python train.py --gain_aug_db=10 --input="log_mel" --encoder_layers=8 --text_encoder_width=128 --text_encoder_norm_position="sandwich" --text_encoder_mlp_ratio=2 --text_encoder_fused_qkv=true --residual_init="zero_last" --muon_scale="match_rms_adamw" --epochs=26.5 --final_lr_fraction=0 --warmup_steps=100
Rows from block 2 of the audio encoder of a small contrastive audio-text model, named by matrix and row number. Rows with one number belong to one neuron. Each number is 500 + 25 x the weight over its row's rms, rounded and kept within 0 to 999. All counts start at 0. Numbers have three digits each.
After each neuron's rows are labels from the 100 clips, of 14976, where the neuron reaches its largest size: "responds to" is what is common among them. Only what is clearly more common there than usual is listed. The data: short read English sentences (LibriTTS-R).
# u: gMLP up (value half) (encoder.blocks.2.mixer.u.weight, 768x384), inputs 0-191
# v: gMLP up (gate half) (encoder.blocks.2.mixer.v.weight, 768x384), inputs 0-191
# out: gMLP down (encoder.blocks.2.mixer.out.weight, 384x768, transposed), outputs 0-191

u.393:500509484510528466507517482467504511473504504490471489477519503482511531518473550477476456482487486522487517474480541537523505473501539486539473517530504507500508527472466513504488438490480502505537493540485454469509473536475532489506494480472483474536497452519480492492547523512512522485516521511496480497521505513502514526500447456505515482503474509488486489502494499447491520520461484489500515492504449534481533527515468480498465531496535479499502462499529464576518554527463498537473492472533523482473492461524517485480528477496467502499500530489476535473525491501518461528
v.393:509556467541487505511466539513469480499507514503539553485493483498475496512452468515465504479476539534495509443505480530491503505503488489494481505520530506514510573492495501509517508482503519481486478478476530479469509522517497509480481505490496555529497513509488487531534498522494512532455471501485525515500479456530483494527477513538473496518491546503459469548501533488534475525529509525475482489499502530469516539472467483470530502484533477463478472494499529496457475514552451525526540460499512459481530506483480524516482511550498485463451488516508511437511472482526496504
out.393:480511510455497489500515481512476562543510488540505510460496446531500530488458524462503510523498507506493439501505503527472484524524547564451490468499517517478526504482562507540493472481522518524526505497539527474481525463542513542481463493470532506523521462468507477520457469498555492515485473465493487478514499494534492470483454481539465514456515544506470521473480493475515490490482558508479470501484465488503535541492526468493508510477462514542518508484503504474506461498506484475458500533497479514535483505514522486545535490489504496476497519502462499493464532482495487502
responds to: voice: male

u.65:542501487485515474458526490497497483528519493490487497459546466504500497517516472491531514512480443500533541531474448502506481483538519476510499499514508494555475485513513469523506490517502546485491518471466510508515509502498481525505568486495503498474539525530530534505492541492531514492464516480524453514495492487509487499479508543538469491530480518473451451470528483448543471492502507493480505498508539519560480495512493568474498496493507524512537492504449484493497524455480482480514470500533519493448506473527494534504500529519505496458499503494490480510516524517514518535
v.65:496498470490533494466462533534488493498517506476475517537495438493490520519505493484510505491475452530473469501484479536545529522489494478536500473502491519465484528510482480547485490526532511512458463521507486488519492475524474515521505502519527439546473535481504471577510456476537507506460483509527515499510476497483485520497489532507461492471528497500488469475468488512488495461515516468497506458499515514461481458478490521442471526479500530492493498506531551515464436492485494507493515506426486483484507502524511507534528523499477507514497491502525461471496490533487513478
out.65:464491527516484496490512516497462496539483518500488477469540516476513537507476488559518570520513510512540478499469454516538509522516465485502456488578504538479450463455472536511522500478513498531494550533483527482504449531460539495483529470502454481470441478463470531475526463526529491502493516479504486512484470502541536472505521492521498451465536524490518494521497518479482480516514548492476485501502475503556491511504493477537513519522463522544461507440483520499506527532487487541538450497484482488496500457522493493470517505495487466485502505460497509537488546479509492481
responds to: the word "he"; the word "you"; the word "said"

u.744:500513465500505521459458493467446492512462506505495500525519513477509515525538531510482490473498473515528519501510474489499516495464493500530486515502475483525500548473487500492475502481476588496471499518500481471511516491473520474448517527484533481493504494505531504505496510505485545495493492502470505497436533479505473488508474499507517510495516500507540449502516450564538523502495485522484506503505541464468534539487499488546526529480462465525508508460492500485520544560511474493480492534505523497494475521488466493522492507527448467482498474542511539519465520490530476510
v.744:498534565553475506527484498484481531477519533495513483511513511499446506506505481553509509481478461539506502510486496538502546516515484479520486503525446458507489534483474464497546488403492447499480508498511511559488434509506562484495532509516544520502487525484492508454534529521500514483484515509478507470497553502513531507497455504477481518469519490509496472484495491482477479525486495518513522543473532464459511490547515489538484481518477473518542504490489483487479508524489488483478482487530488525488458498480459550504488489507522480503489483481514503470463534500494492461
out.744:515470475473479495522489465497537504449493504453518469493422464465482485515489468517497483503507497486487506526514511506522504520496500531492523530518507525506524535510510527484536494497523484510520458507518536470481508503502533501520466542524532510502480503525506500483498500511471486481470473522454500457473500478450482508499542467501529519481482484524523471520521521501511549469503530527470522509463484526508521535520478468485489539481486478479480522555526534481491478503510542512493538417526492504521488531454500499465521503473464514517509494495517490480457565505471479536
responds to: the word "to"

u.464:516484516555522481462484563505494467517460494467492507501506504511530495504508518496514507479498497523507470473479529496468501503530502480541514491522549540496510491486466513512506500510498519536497479472542514512485511458503513474490533477479483452526490498504476496508537488544510493508495454478486448506496525454470488510505483489495516511564473535515511496481527516511482495484506488499526460467512505499509494515541488504513436492553490478527495531516506510503474502478481470498473502481500515560475501501540470481485508524497520515528541446497518478536496522523526479467
v.464:498477518492483531477490525524512505502507528506492465519501491492477475516495521518513524478492513480486446454494524522486483516491496520488482511547443510509509483543500489500513541500502519533487517485533474524534506500536470508500502518496530449490529492464495532494483473533501511482489537494481485536500488518450518517513437523483502504470476474502522534476506478528516441511475466531516561462480477523469491467501496458513493491511510490485540507473477551435497470508493502513474519505526507525487495512454515507473508558493523494531502519479488511481470507489549497477
out.464:450558475481512477519496498495536520507510499534516494477503519475507522467508521502525537522504473472508496531482470509486462522472494521482498528477496497476503481508535471508463494540515491498458539495513494479478454539505500487487480497526484481500462531531480504491503529498487490459492528526486520535491503502470543462518534436467480526418517459536514476533517544525519453506526499503495478506488502484475483468460525528486511496493520561472531486530494480483514495484517481522518491521473489523496519504439576504495523503547525486475478466449457522497502466508449491463
responds to: voice: male

u.475:512490500486478491459475503518434472559529499504478492514511523461530528503501497515484485476532467508502493520493484540534475494503488473474524486503531492481513537501497478528496498487516469483477497489513525497533490514493451515498509511460524478471494509487522481539476500488490511505475518489505512509422547538537501518526490504497537488512509474506564496491481478463506444441489480503485504503483484479496487507501491530519490492486483506495541501454448486481519536489426489543528499474474506503474536463486489490541474542475488452515441462470483502476526542489505471484
v.475:505467523511525527474504523520445498551523482500509466460542458495548551461479462533487521507518488557526488491503441517508468471486476488493518511501502474496516462504509515553514476489543428455496481502492509513526478512497516491493511515463457481499516497485464521493516509478522513511494515514548497519478509544476483512486478541543500455466510529469515474493483518504507522546521507461468493538530479482519548494488518533526492466487462496499523455473509511484492533503456510541470450564522536482524505524561533554549483543487490482516497529510484529473498543519514522497
out.475:520490503526494550519476512471531474513485523539565482525479543445497465434512496501528507567506527504536495509475496494490505476497507490516538520451492536475509473463449512534518446518476450519488512475512481508494492466529477498502537480500473502492518520452484485508476531538510497472487526497494475489472504466470507472492498545511480468490517481533480493458510522486519535536519495462444506487439508526458510471497474503494526487462508486525501521444487477501503483531489509542487484515493498484460528497495514505502491488450459480486521481498481514507538508515510496514
responds to: the word "he"

u.641:498521496476457528499566531517504490499486487474498526480528515493498492478519454494483487496511530479461482480521479474507471548492474478463512481487503490545503462518524446529486539475532530475510473491523490446476501492478502502520533489492460477527524486521488523524502512518479483490503489447533484485485454495476509552483514510496507503477493482501459562495492501485494414532484479483458476466554498503519517533545552476485504507507498506529486508484466478493486519467505492508516555542480525497497491505497483499468489514501456540482471503482506502530455505487552493477
v.641:494477507494478481498491461486508486493501457502518468513542520509522524486480517477539507516490487539483498542512509509499532435460434508536483540491512505536493526479548512515523514474547524536530490470499514515494524481471534531493507521488494458493449479490518529527486495548519535524511463514551499516527557514481500488504488520476469475535476510491502497504486509530503474509505517490467488480502552505504484492468502483487472505537470470502527543529507464479518513486503492493487508519456518500497522516482519495477480540476522518554477483520531510527484548519526493534
out.641:499529476518490452487543474507477494531519518524502493517536538558521496519494492484537508488492526502534507521503495512499501497517497509537501503490541503509460531473508509489499496484512505492514507487504495521505480505512500508464486518531499501501531454479474490474492482529506522504525497478544499501491534486446533509535495508493528491549518460509439472519486505423492472486514476526485494489485497495507521500510496566514484490451517448475473521521511510477517490507467491530458467514514481479485496489529466522461479479468496525505452480517513484487474511456520538457
responds to: the word "me"

u.140:497504482530496506524515508542494487479502501513520506480543521460526523509514494502490479506503490541509478460448480507505465518489511515540508510491494534523502493493482513549500507492446492486510508490521507566492481507476521505447480524466521481500534494521521477542508512568483517475465459525475502504486490518515543480509478488522517488480506444535555483523507488514533491478456524512485445498498522553484519517521519434484544515503513468494474489451501433491513559454499467557492523507516451467541506494524455508514480471512480526496507483541498492489520458524470461491
v.140:517536500453520525492495514527506479535501521487529520533518519559526476473475462496479474488515520552518488491490507507500502500474509531512465486496521491511450484429537540464524522515510455540488484562487475504522463512464468482489507482495518498496537443525526503506465527483494528522516492541490510503513494535530455457500486497464494471491532449451491534534527498544485462483528511473500477458512512520479536518488471501521551538544516549505482529505508486488477533438495440508504558519490497475535506472490456505484519462497505510503492489514485447475466474533483497520
out.140:564512462469502515537502471513472512513484471489500459509472502513520527514563507514513515454460476498499482543536499522519507489504498507450514531469548523491489458515513494470478506506512488501513506476498524537473443475478487506516492499487534529527529518521567472474449509498515493470431475525517474485528539549511497497505497511526487505491500471496488525492515474533481519505531523502444524497487458480437462510465482497488462487514538508487502492506460496482466537504503513462503477471489532501489458463466534508525475462486494532531499544502506508511483527525489468514
responds to: the word "i"

u.456:467536481459551493479500541475501521479507508476524485467503517478504536462537506516516497533496513506488505463499493484524484484496500479496502498485499521501510448495481530496485550518466485492535483486538485532509562520555524509533480512520519494540509467537461480495501537530524496489481463507466479531568491470498454460502489485518515543491479498469525455511549493469485518485489498459493500511500524569513476463460545517482483451501457470508493498486523470491504508495493454510516490490493498524534501536475504522473509505518514502534497488525496527563473523511509478493
v.456:494542456545501515547514449495515456497508495471435498479486527521507456541530499503551494529506499502472514468509518490502529530516467489502488509487475503509514527471499498511452462529476488539489498506533536473502516499523468498530558528474488505498476461520541473537530489547498511482533522497534545572494509551542516528492469475479483471497492476474476513473477513512518500493457506529530505483493468480451469515532534522486500532508481495508500470473484518506503498499514535477468557484487501531499529479538530483503510476498538495542490543514488440511475499464511490451
out.456:542493509516496499490474496546517470481468535511513493526500490478512483497505495441456540487492484461495496497516498509460441465498495516487502520468486479509502545496548445450496490490533487448475492486507492506499477498477515486449543509494497551458510455510510534506521464516452522489503492496530517527464527497466505460502508484445503507482546511514492488483516476477521462517501505475552514498479511486547510486527516450518509522508536497493525479496489541505534487567503490492502486511497558500513471504510503532495505465492488521488501493505504435483481484488469543503
responds to: the word "to"

u.701:542474499491509487518539513442516479503484469515503539459507510524525505503499492511465495508472498480462525506540488521504530507461536475501476471531508500523563488429498512509460486509504485443543514506504509476487507470505521472532547551511461506511472489483518501499507546467491478542475524497518505485483525532470490501500519456522559543510491522526479478506494471503529502461462462487494506490445514509513532474540522513505471514467480474485521522504478512520509529522481524531473495506447539516513503492466523493498499458504530503505525475507512498486448472543504483468
v.701:486510486516495532489504488479496499438545494508529527414448504568482469526488525510487487518470479492433506500514520506537468534502525513556498479494506484494503492464529499483505494536498479516496476508548500480486520505497479522497522501484473498505519506508537521521450552516462528547493502549499518499411506492505492527488501457533485503499487506466468484514497511483470508470518507518487497524505506499526489476501517497500507491499496523487487483521502509529518522538495499535512491509475481525488504520527539496525517510502580497501501522574527496534469489500531542492
out.701:484565497492509491503494494480485476485521505521505485484480522514483543515526535531512486545504536528501468511534494452509481544476528471534491501521525509490540507501493466483502493510501532467506516496489471486442527478492531483544537519492513522525473501508485523513531486494474514563543464483496508484515482527498509491483499478516524533488457527488477498479499528538489452475526478511501483437483476483539509534479464514502479481496490538472519530517516493521492536460501473483476449489511473558479487513499481517495464464553522498498489520528529493547512473537523486458
responds to: voice: male

u.322:497489462503493535506496506487517504508550515503498473476469483433499474547445501508475514495510455488470504490473519511498516537485506470475485493474491452449486502470506493539474561492463563511511549506492495501497502474499520482569482506488561534493493522534485485480498498534512491513469448484517536502528494509473532462493486469502501508504534526523500475455441496518486498478495485520509495534519516493508509486486516500502476455462516461499534529512516461526515532447497488479494470522483488515492499557505554522418495516481491456507505491499473489514485480500491497540
v.322:508534499512492536517508494519524529478488472476505522537487485539504444484495513508545476504537470509564509498489440582544495560513502473476498514517503529441506490454470499468477501525548528517476496492496509529523503465486481453462492514480507499447497472493565483461479476520523498464495504516514488469502564528498472476558463469515507486493505506488495478519454497491518495503506524507495480494500474487542522480480497503494501494514475513488520502514523511480516513538506447517483489509472470462466505517516495499479471504502501508503453487466472532496519567526538542475
out.322:492485540505473472471541528523461512501466478534522533504507488454480485481522529508517531460542513543518502462503453541496480442491486505533496484497529510552519532481478471519484474527479469474465510518514504463522487487487500488491509521520473480478503485464513550473494468515502471477462491529496479493458498470511470509511536522485465519518509521494470520518535478477491486488508506506486504492498528517494475498485507513463529528524471524512493491504459531498511500479521497483493525503472486464523515477512497482521454499515516523448517489488500523494499522520508526461
responds to: the word "i"

u.382:451530501476509471503520456525527493493493475517491474499486528508480515501522496506500466447505508525462484476486481488512535528479500497528487531517505491445537518520518528469537515499492518514481518495513495496527436485529473534476489523476531498503496538514485502460482529516494516475454503432518475506479479532468504491502485499528491508503518542477481529519552521483554508499493529513524487499483495525505500490485545496523523479470519500522500559509543501476505453479492511488538496480486476492478510524469535500528480488460506485487474489518519513481542490501515495507
v.382:491521533497481526510483453521541510511482453506477542496563482523478454518537458513549500533502451511496510485508516517456459468487522457490480489495483514467540515504528517516524475455481510527462454500520473521468511514529500513470500448512514496528487506510516524526463510516543531524512487482476473494523501546504499513520500537492446495511546479528518457466479492488477514506456513503477486503511491482529508485529498522458482508522522493495464499521481529548523473500513507488473455462526470535526485497471507523500507511495481456505500538530483498478463481482547482511
out.382:548501498556509483537504547498512508493502492513505496499537465451515484476458496455510509516507543454505493497515495475457486481521499497513498478523505488512516475510499461541502546512551509507483482528501474508485508508503516454518521494485466515501524460475479539531504482507500498482532535520489503439496549473486499531520480473441511482500503480523472501466489498544447527479462471471442499492500493507495518541544503509490499494488508495457491462513485541486501529530526548556498489513518509498546483525566480512483549510535500473447527510480464478473495502482531503491
responds to: the word "to"

u.264:538533486476548531479446505457503551509492486509449530500519492509492490516441504457524519518484500515488491468532495472478513523513510506526511478497499484503500498516526526481517514500501505506502460516455452488473471493489467464536424501510523546491504494515500488469504458472480568498490482551487482537471519493507486497553499506513480483496508435467485473500477478495469521515459523516516493494442495501569495494500479497493467492502495472528496498476482475485493484515483518503514529530525514528522502454497519509511532482490498466522445462465497522529505521508453510533
v.264:483537507477532524489495552542505509509487504489484514472500554522510488522474521471528508532492471494529522533466534538518491498491551509518473467485478529514528499538514490492452506485472488537465556537481471503508478483480513502489440477530492492510490539537504547518504481470514521507490543541472517521458502512461525485500506464526472510561503480524527483501447526487473506498497490501470534505515497520520475505523524515493462514513450511464494496482491521473500459490504460503502479489506516478535512485515488501532495516477511508582506511505506539508530521502482514511
out.264:464500522501555543509475519527469518486460495503537498518494481492539435494502504556468472452529460500536518519518466511483516513530473486481477514511553495527526491519453502486456481497513476492487485510456498526512495459476444540491528500530463506533491492477501487510495515524488490536495568476465484548506521527487484468461483491458490531526511510485509493499475553473470488477510511491488493508516489546528522504532477525540506580508465478529470496436488500517487481499523475493513520473482515474505500512517528456459462496515497524501543487462505495543477520486508531508
responds to: voice: male

u.501:463505466498501465481489520536499473523470479516470485480478542486499519499548458514539494495483475502525513522466470508504557486501497511500519517524496450459484499501510448499533494456527478525471482484491508482507508507481543486450509512487514482487511532519531445516558506527477489505475534525540455512495509549469502519473482542515525493516511506468491472526503537517492485538549533512525531504485516507529516501464479474495520465481496558540538567441491479469557529469469483499447495509490498450501517481477501512529526484476517485516501471440467502501497488535526463518
v.501:506481510475482508530482510562441495499479482481537443477497512510491471478490513516543523481516437476532486519528516505483518525462514529466507472533476471500476528459493486483526483500437506491531509493488497512492492488491506499515499498497518498526464455500490539512509498498455497507490470508520463527517505518495503560500520535529475517536469497496539511526536508497521492488486526514476512432524457470540456476524523492434520519461500490541456485510487469496513534482484462487513537519546485458507498513553529485505498481532461515483454509506513506511442475499474510460
out.501:511465539485523486522488492513518543458493485476481525509504513492486490470480514482492521501481482499535475486493497509535521492498479480450533505521516492520502509462548488474460530504488508426479485496490519515557521501534448533542480461515523509503500474501486495521505491459476524506517480500490507536524473479532511502520501505503501510510506483571507509490493468494508550442523521510465479506509457506464509497515491507499541484485535511476452506532538483504487520507526489547540493505518534513470499512498484493491468487520515489509467523472545484520470505478523512482
responds to: the word "we"

u.239:466511452506527491470478518502476470513518485471526520466497525476517496525501482479473477482506464518478501507517509499509540506495487514524501501540551546468500516531547492540466516479520498512501453554504512494533463519541535515487498542440496520520502493502500529524488480537521493472524483480488497480515475484534501537523540534457480512467468464497461526476490491474527515469505501447515507488476442473568527443508471495518502492511531515506547502454484495508520544469464481478494502530446514529465521496516500468525469530513476480485517500490505467492484483480541497553
v.239:493477535500502488480459480468497506495486483508471514493465493470531518515474503473522538489441505499521527474454475509519518530519486517507533517520523497494495470488464519473495460533513511464488479520502490512491442459515464450472502515499498509517473521524482508456491480514514527457512480548479529510518523510491478499528513518521520467516480495496487500476515494518542423470483481513411493479489503488548497471546468466506489527499482496519490482509472520541502496474535470494450491477491475467480461479539481468514491500525477477478472493498475479506514489519504514517
out.239:521482483535486487516503480485500485536504464510457499461478491476492536519464499535540575532494472499558507501484495540480541532533510518511527504503492483496528521507511475486482526489496513516533538499545526506480528450473483540523506473513505489462504486452552483497481531488480488499504497503512538505485496519528539444511505427508490471556512514485535496483503490516496513532439457486487505473505509511412479509505489580464514480489505490495477515501459505486445496542514500513524469473490500483526529508521508465488528493484503483497481487478510492531495502510501516508
responds to: the word "he"; text has "you"

u.95:493496463503499513534474479489475466534460533488531553471502498484502476502509510512530485457518522514521509493505483495462490470479493511491506551476518469504469527505479544467453504505529497460568489552500487494504515484525545563500480509450516545524496484507505498501480491504503555518484498514506511502524456492501484489435548518468457519470489496520487541459501525509505479459460523523481497525427517507477457511476490519524521524474490504549518494482525499491521526497465454524469537542464500478509526499467566499503467485518489476510487502516496497529513513508535496492
v.95:469511510515491479516515537485556494474511551533499520434473521535462515552507498526466482494499498565498486485504514493523501466519521473492492444499478488476536512519531454498486506509525502515451522484475457509526522494512492474500515532527531557483498452496515517525524532536513537525462511521512498486536510498491524460516562493476515428521472500463521513549536505495513476544503502532509494485508507508478495519503492456534541491503527491481498510488484510476514488507498491494515478487494507499515480473531529483474499515488491521452517420497467491495436505491482502499
out.95:525505521487493470491503513463520479494491507437492466454541433465486489528495481503496515514501493494475497494433471486503487512493503541482471523473483511495490485499507454487505494510470529510480535494490519507465534538479510466469445536493523479512508498515476474511501481503493482502460489529528550462507550479481538517538549557500481452490504483496519483515513479438495494508532431529547513488474485493471506486503524520448528479493500437517490499495525509496530502510527518467487487459468481519519485467476502486491514509463508535519513488506493528510513547444521523507
responds to: the word "to"

u.555:536552530511514483500473522510510513459483515486505518502497541526450482513469484490495516469495522549468468492522539502482485478496512511524466483515485505513514445484525533497512504553501531534465483517529523514492504519517491477509485508468504453490495448492470487474466499534495534523522489494528469480464486526503443522499530509473513470494501482513495538528534511490530536469504529485483486523478461535484450544485533538521462513519487502490489449524540565492498512524486531477511509460494496488522506484499522508494530477487508554550467487529502500525455478500521522480
v.555:523502549529469510527467542526501473507525524498439463452460517468485563466524519512515517515485504510553525465523500510476508497516518530501516491524520523516471504482555553502472482499463531509527484502489494466537498473547488508467531520526521524484493514500489531478510527494459515529529503489486466502483468490482542496510491456473463509462549504422514478519490532484514501506497506464522559520526532463492513503494528472524507514497474556453527501448501529466483461485488478491531468505509504465487516512495471429512483496496460519499532465480507539530521465477455492528
out.555:488473467518492484485519501507470470531532500546506469481509496514536542504544471486475457537510498474505491491504483506500506525530451462493479522461489504483491513566481462526489466447526505429499472524504475496457524528515523521488489499550517551467465516509485489544536480496509480455516544498525510489552511498483553547451496491486480521497505490525493496517488461498454459498508467512477518454528525464467492464508495480522506491491486477486468529471541457478510463478524513531510521515500486505517513510515502515555485502469512462481533517487539518479524514465497508514
responds to: voice: male

u.181:523487489489455524526524509493477486501501449468489518537511469552521513500484522454472440469513473511529489477540478512450495502479475501489541484511491513450474505480482498524521506504503525477474473531497483501526493469515510479458559506512533506499522472509435502519504526478537530492474492519470504479512525523494543495493490530464457521527476530546536450453501455522485497562492538528491495498496483527461514507512480493490514502524485507517524476515509483477493484526463483490475494532464520486507504514531450512507463470509451484513504513473500515524459509507522534498
v.181:502502480506526507469460487496504547485493461508471491505514504508472485534467541509527482468531530500508444488479508480543505529485513485527521454543497473502526508504461514507507500477555467462526505494469477522507468482488530519501523503460514495533552582488535469500487511450485563529499492486483531511472515473511456535474526486482503467523456479498508480469451515496504493486556498498441476513532474527464484528553466502486529505519503528551501516503505500512511508467482503475463562518515484498496444529486511539541541552534473483520492483521519491488490529465461479538
out.181:491526490445505473473494495477498516493499458461499487449507511516495562496507502479503479515495489485455461489521516526520511513483522487474512440527506503489451500472450521508496522525531438493501534509503463474482487514508530511480478481473487471534528509480490561494525499448506546486497462482476516495529537515492526490504511468498498458474519508475468530522510492482532455475508492547508511471450479483476470540521510519542520526471525520536440536515536508448492462508520526466476519478485493506548493491532499496482437488502483498490492462532544504468467530511520493516
responds to: the word "to"

u.624:477506493461483472475489522506505501494473534481508528507482524458487491508500518523514536534538482495517504485488508503485512479528481499514509503460490481504477511521476490425506469457515486512518512526504499493492512533545504498494529496510493488488528525478479515536467473503441501521478498541484524466466471470497486510502493496430488519476448541437468494538491491535481499508468548511520450574461474520516526535490494514491494474522495538477530482522509446483465507491500511490501495512495507510494541475493492527501514511519551513542493530482495504486504484507495506504
v.624:498440512458514463492517506499484472498476549536489503507520533505519490529532501516472482509489502490520494482501511465488541454540487486486478511485521521492471520502498489437470480477485491512502510486465467509510517493482472490483470563517532487518490504534554517515504510488469485524485555509462509479503522473508486514511511523517486505497464522486491496536443464496490511511483519509497462514482511472517495478473495521504473505512507565530495463519473489472477557466502516515493490471545505502467504511528514483501459474478463502499475503479475549497518502517484505485
out.624:507466487520511515513501506522511476494528497473478500464501529497504460485510470462479493482454507521503511460511491433497479488503477468500501525546490507483496513472552460460493458476502533448512541430514491515554506541461484546512480500524451536475500505510490496556497491477489474528439521510525508499489503484470499453528506514485519514538481519539494505555470486515515483530528511497485524503533551522516516470512490511485497518456526509497492500477469509507522503524450506483524459511519496484500481475521520526532481483494468501463502507467485464536473538460452529461
responds to: the word "we"

u.162:517503430501473504469507512487495489513526493494464520515440512523530477433512529517521499429493454520472474525502501488476476534472499549473461482516497485503494511469489481513496473507545486476513509503515517455500462486504490520511552509508505505532465478495478492541538484494492481479514482532509492516479542483525512471457552481520466495505483488470510532462509543480438492514523521511511494544553452530446492522513474459505543531448503504493470479487507521485531490496485470480474503495476489495484551484488477475532492513542480474478513493528513516508466527506506483511
v.162:490490544535512501533495503504524516547538500550485480460492500552475461495526547492507512489526513539531531525483525525478519486488490527511515475491563473490471501478478520462530494495473518485538495463498503559479494482470544507497495528529549495532482462497481489486446513472520508474520478473476497498503510519447492483530517508503531499529487476466464500535477505513481549478508522516523518460484541536545529566500514525488483507502514537478520464532502478466492500520473466497496477492536519528495496488501477524500511525485497511493517512528503491500517508455490517500
out.162:511488527501501471490505502494522519513499527512510503513499478469502520473481495497464492475482516478480496457486476455495485513521503482495489488551497472466478465476491527491488514481488437492435516478480500473465504493514501554463504556506473498532496533512467511456509485459503522491534462512510488479428486474478546467474517529499476492449496525495524499481473501542493464502491512483504481486500503469499508510475516488485473478471483481530515521509525494484523506504516499507517521423537503535539513487488486505486504483530488520484456475509516528512504536511537511506
responds to: the word "he"

u.515:550527493516469503495493493491496530509499516509475528483523516507529451517480491539480499498548465517501479509501491539467561485495511488518501524473482518531520453453518483548510513445489547494474505557520493513460490498510499462532500506533546513551445511508502503471522493470495494467507531485501536480495479490513456514508490498496528449490554464491531504485459527484487529514522489526503505552493497524533519475481529503500480497516501528471478475497471486450486528492505493534468469484494469481521515503474457489501509499476524527511517515489483474534492515519448506499
v.515:511514520519469467448494499495514499460482521486466467487548499488516491529506557502510543497526502501499489513519526482502496519508494494460522507491559520471513498495521451511530540543462529503521499507492473526497472486452526464491488511498464544491505504524504450459517494493470505528458464503503562508476468466523464498498491539506458558478506506553488470512498513511480529520493510465507470523480472470533492470459531514525486456479488524485455485510500526499465505474475489505480498502551505521499507500524478501503479517504476505490499446503471470494484480542497455506
out.515:481509501475492462498542524528507512509525506519495491480497486482479536502512519468504477476483463460478541496492472485555453483497476503526498466543504500506537513512509497460471478514509444515495541496483510505510534507471471476476527558519454498463510453486479495468501468521514515514482517527462465490479492522523484484495425523504484514551484523495519487535524491532477500500489468484480495479478473461473473509500514450518529496520531478499509486504496498512482495481523482477532500533517529493509503484487531528538489491503492483485494480466525529523524498470541487487
responds to: the word "he"

u.693:473500444480503479500497507499553454498478489511533552499456457542449476478467522529531502497529428513494506460477547532473511518506528461498487532499487478545491512500500493495464480470525499503527493470538480451491540504460520499516554506540487462536521485534460505536490508496518518521451515503489509486499502486519495499480524473483518499473547527458476501520530525489515534491498492482487495488450498468486522486477505542518476547601510514494477491498510496513464543481535510487538511506549531514528490544509549501540518461516532517528474469525511480494481496491518486492
v.693:517496489524520483493541525490468506548483524514476459477489502467496529495461484496506457466469489472498500497503518508531514503523488523483515492485452486505489485552497513470508513497537487476531480499533506505466543487526486487533498526498549540508509568523505483474526489520472535481445551438501521504454523497491509509443497524544518512480507468476529492505500507506505502499480526467511481509509478544482503485545509507496476456507445497512498511483515517541488482562478508518493531513499474465519474515522546514532500494505498466456485458497535461478512486510520538517
out.693:534510518473446476516479538538524508514528538540476494473502481492536493512466555500460509534467505487500504508512489506504506525513545503510544495498476496480547523487522467495531499506490512469535517484479486495482522512490502538455440540488493515527479470570513488503477485522501484514503466508496523467521484481507473445478512488473495482506484512526485484503489498502462490542488504473470511511469488509490507532532476452507506512546485443473498493504495492500514475504480480477447476481469542490499480454520452480519494509533512518515452475495503466480544524478482479488
responds to: the word "to"

u.724:499496477484554506481479526506457516507490519537482482479505481498509456505498506457516522489484531492476491479494443495488494478485445462544471548499499485500491496522495474517526519573477501503502490522491483530479549467541536499463493524471483472433499490521478501481507507494521526541458523529529467510465508510514492444500524548498504498488506531462492520534517498495521510503504475492515538457486474466507541468547534469497528492503557485524497502491508512535541470543497529455480521518504480493537491517505490519515477497505453492481479515495506518504510519515479476503
v.724:459493478481567462497506513475480523501503479520495482521512477474524493502496508475532461484545540487487533526506514500523474486476505509510498526500539500530508506509490447493514492498519537472526483460461531510484557471481502504464499512487491471495490543501524482532491479511451502462528507491552518516503475472485521494500475494477487499504486480490492499517519457567536537510506490506485527504481508456510476520494508541516507531487518494521518467467520519477521516513544536474447509471507534498500523523560529478497476544476503462522501512544470499492515491504484497489
out.724:494509519528464505538482550477465476535479501457510540499480541509474511533519499512483502506489496484562523542501513512471539506462470505523496508498481475502512471498491505500524458497530456492510516546519503512503551534508506508497461534510517463458505448501467525502516507449463459477490513528442533492492518485495532459494508499471472554516534466512515518511506471525519538498501527484524482471455527541469490495502491496488472486522470483509454480525494511491491481491459523473549475529495505483483491519509531531534538525525541461488503477512462472474483486500488507497
responds to: the word "to"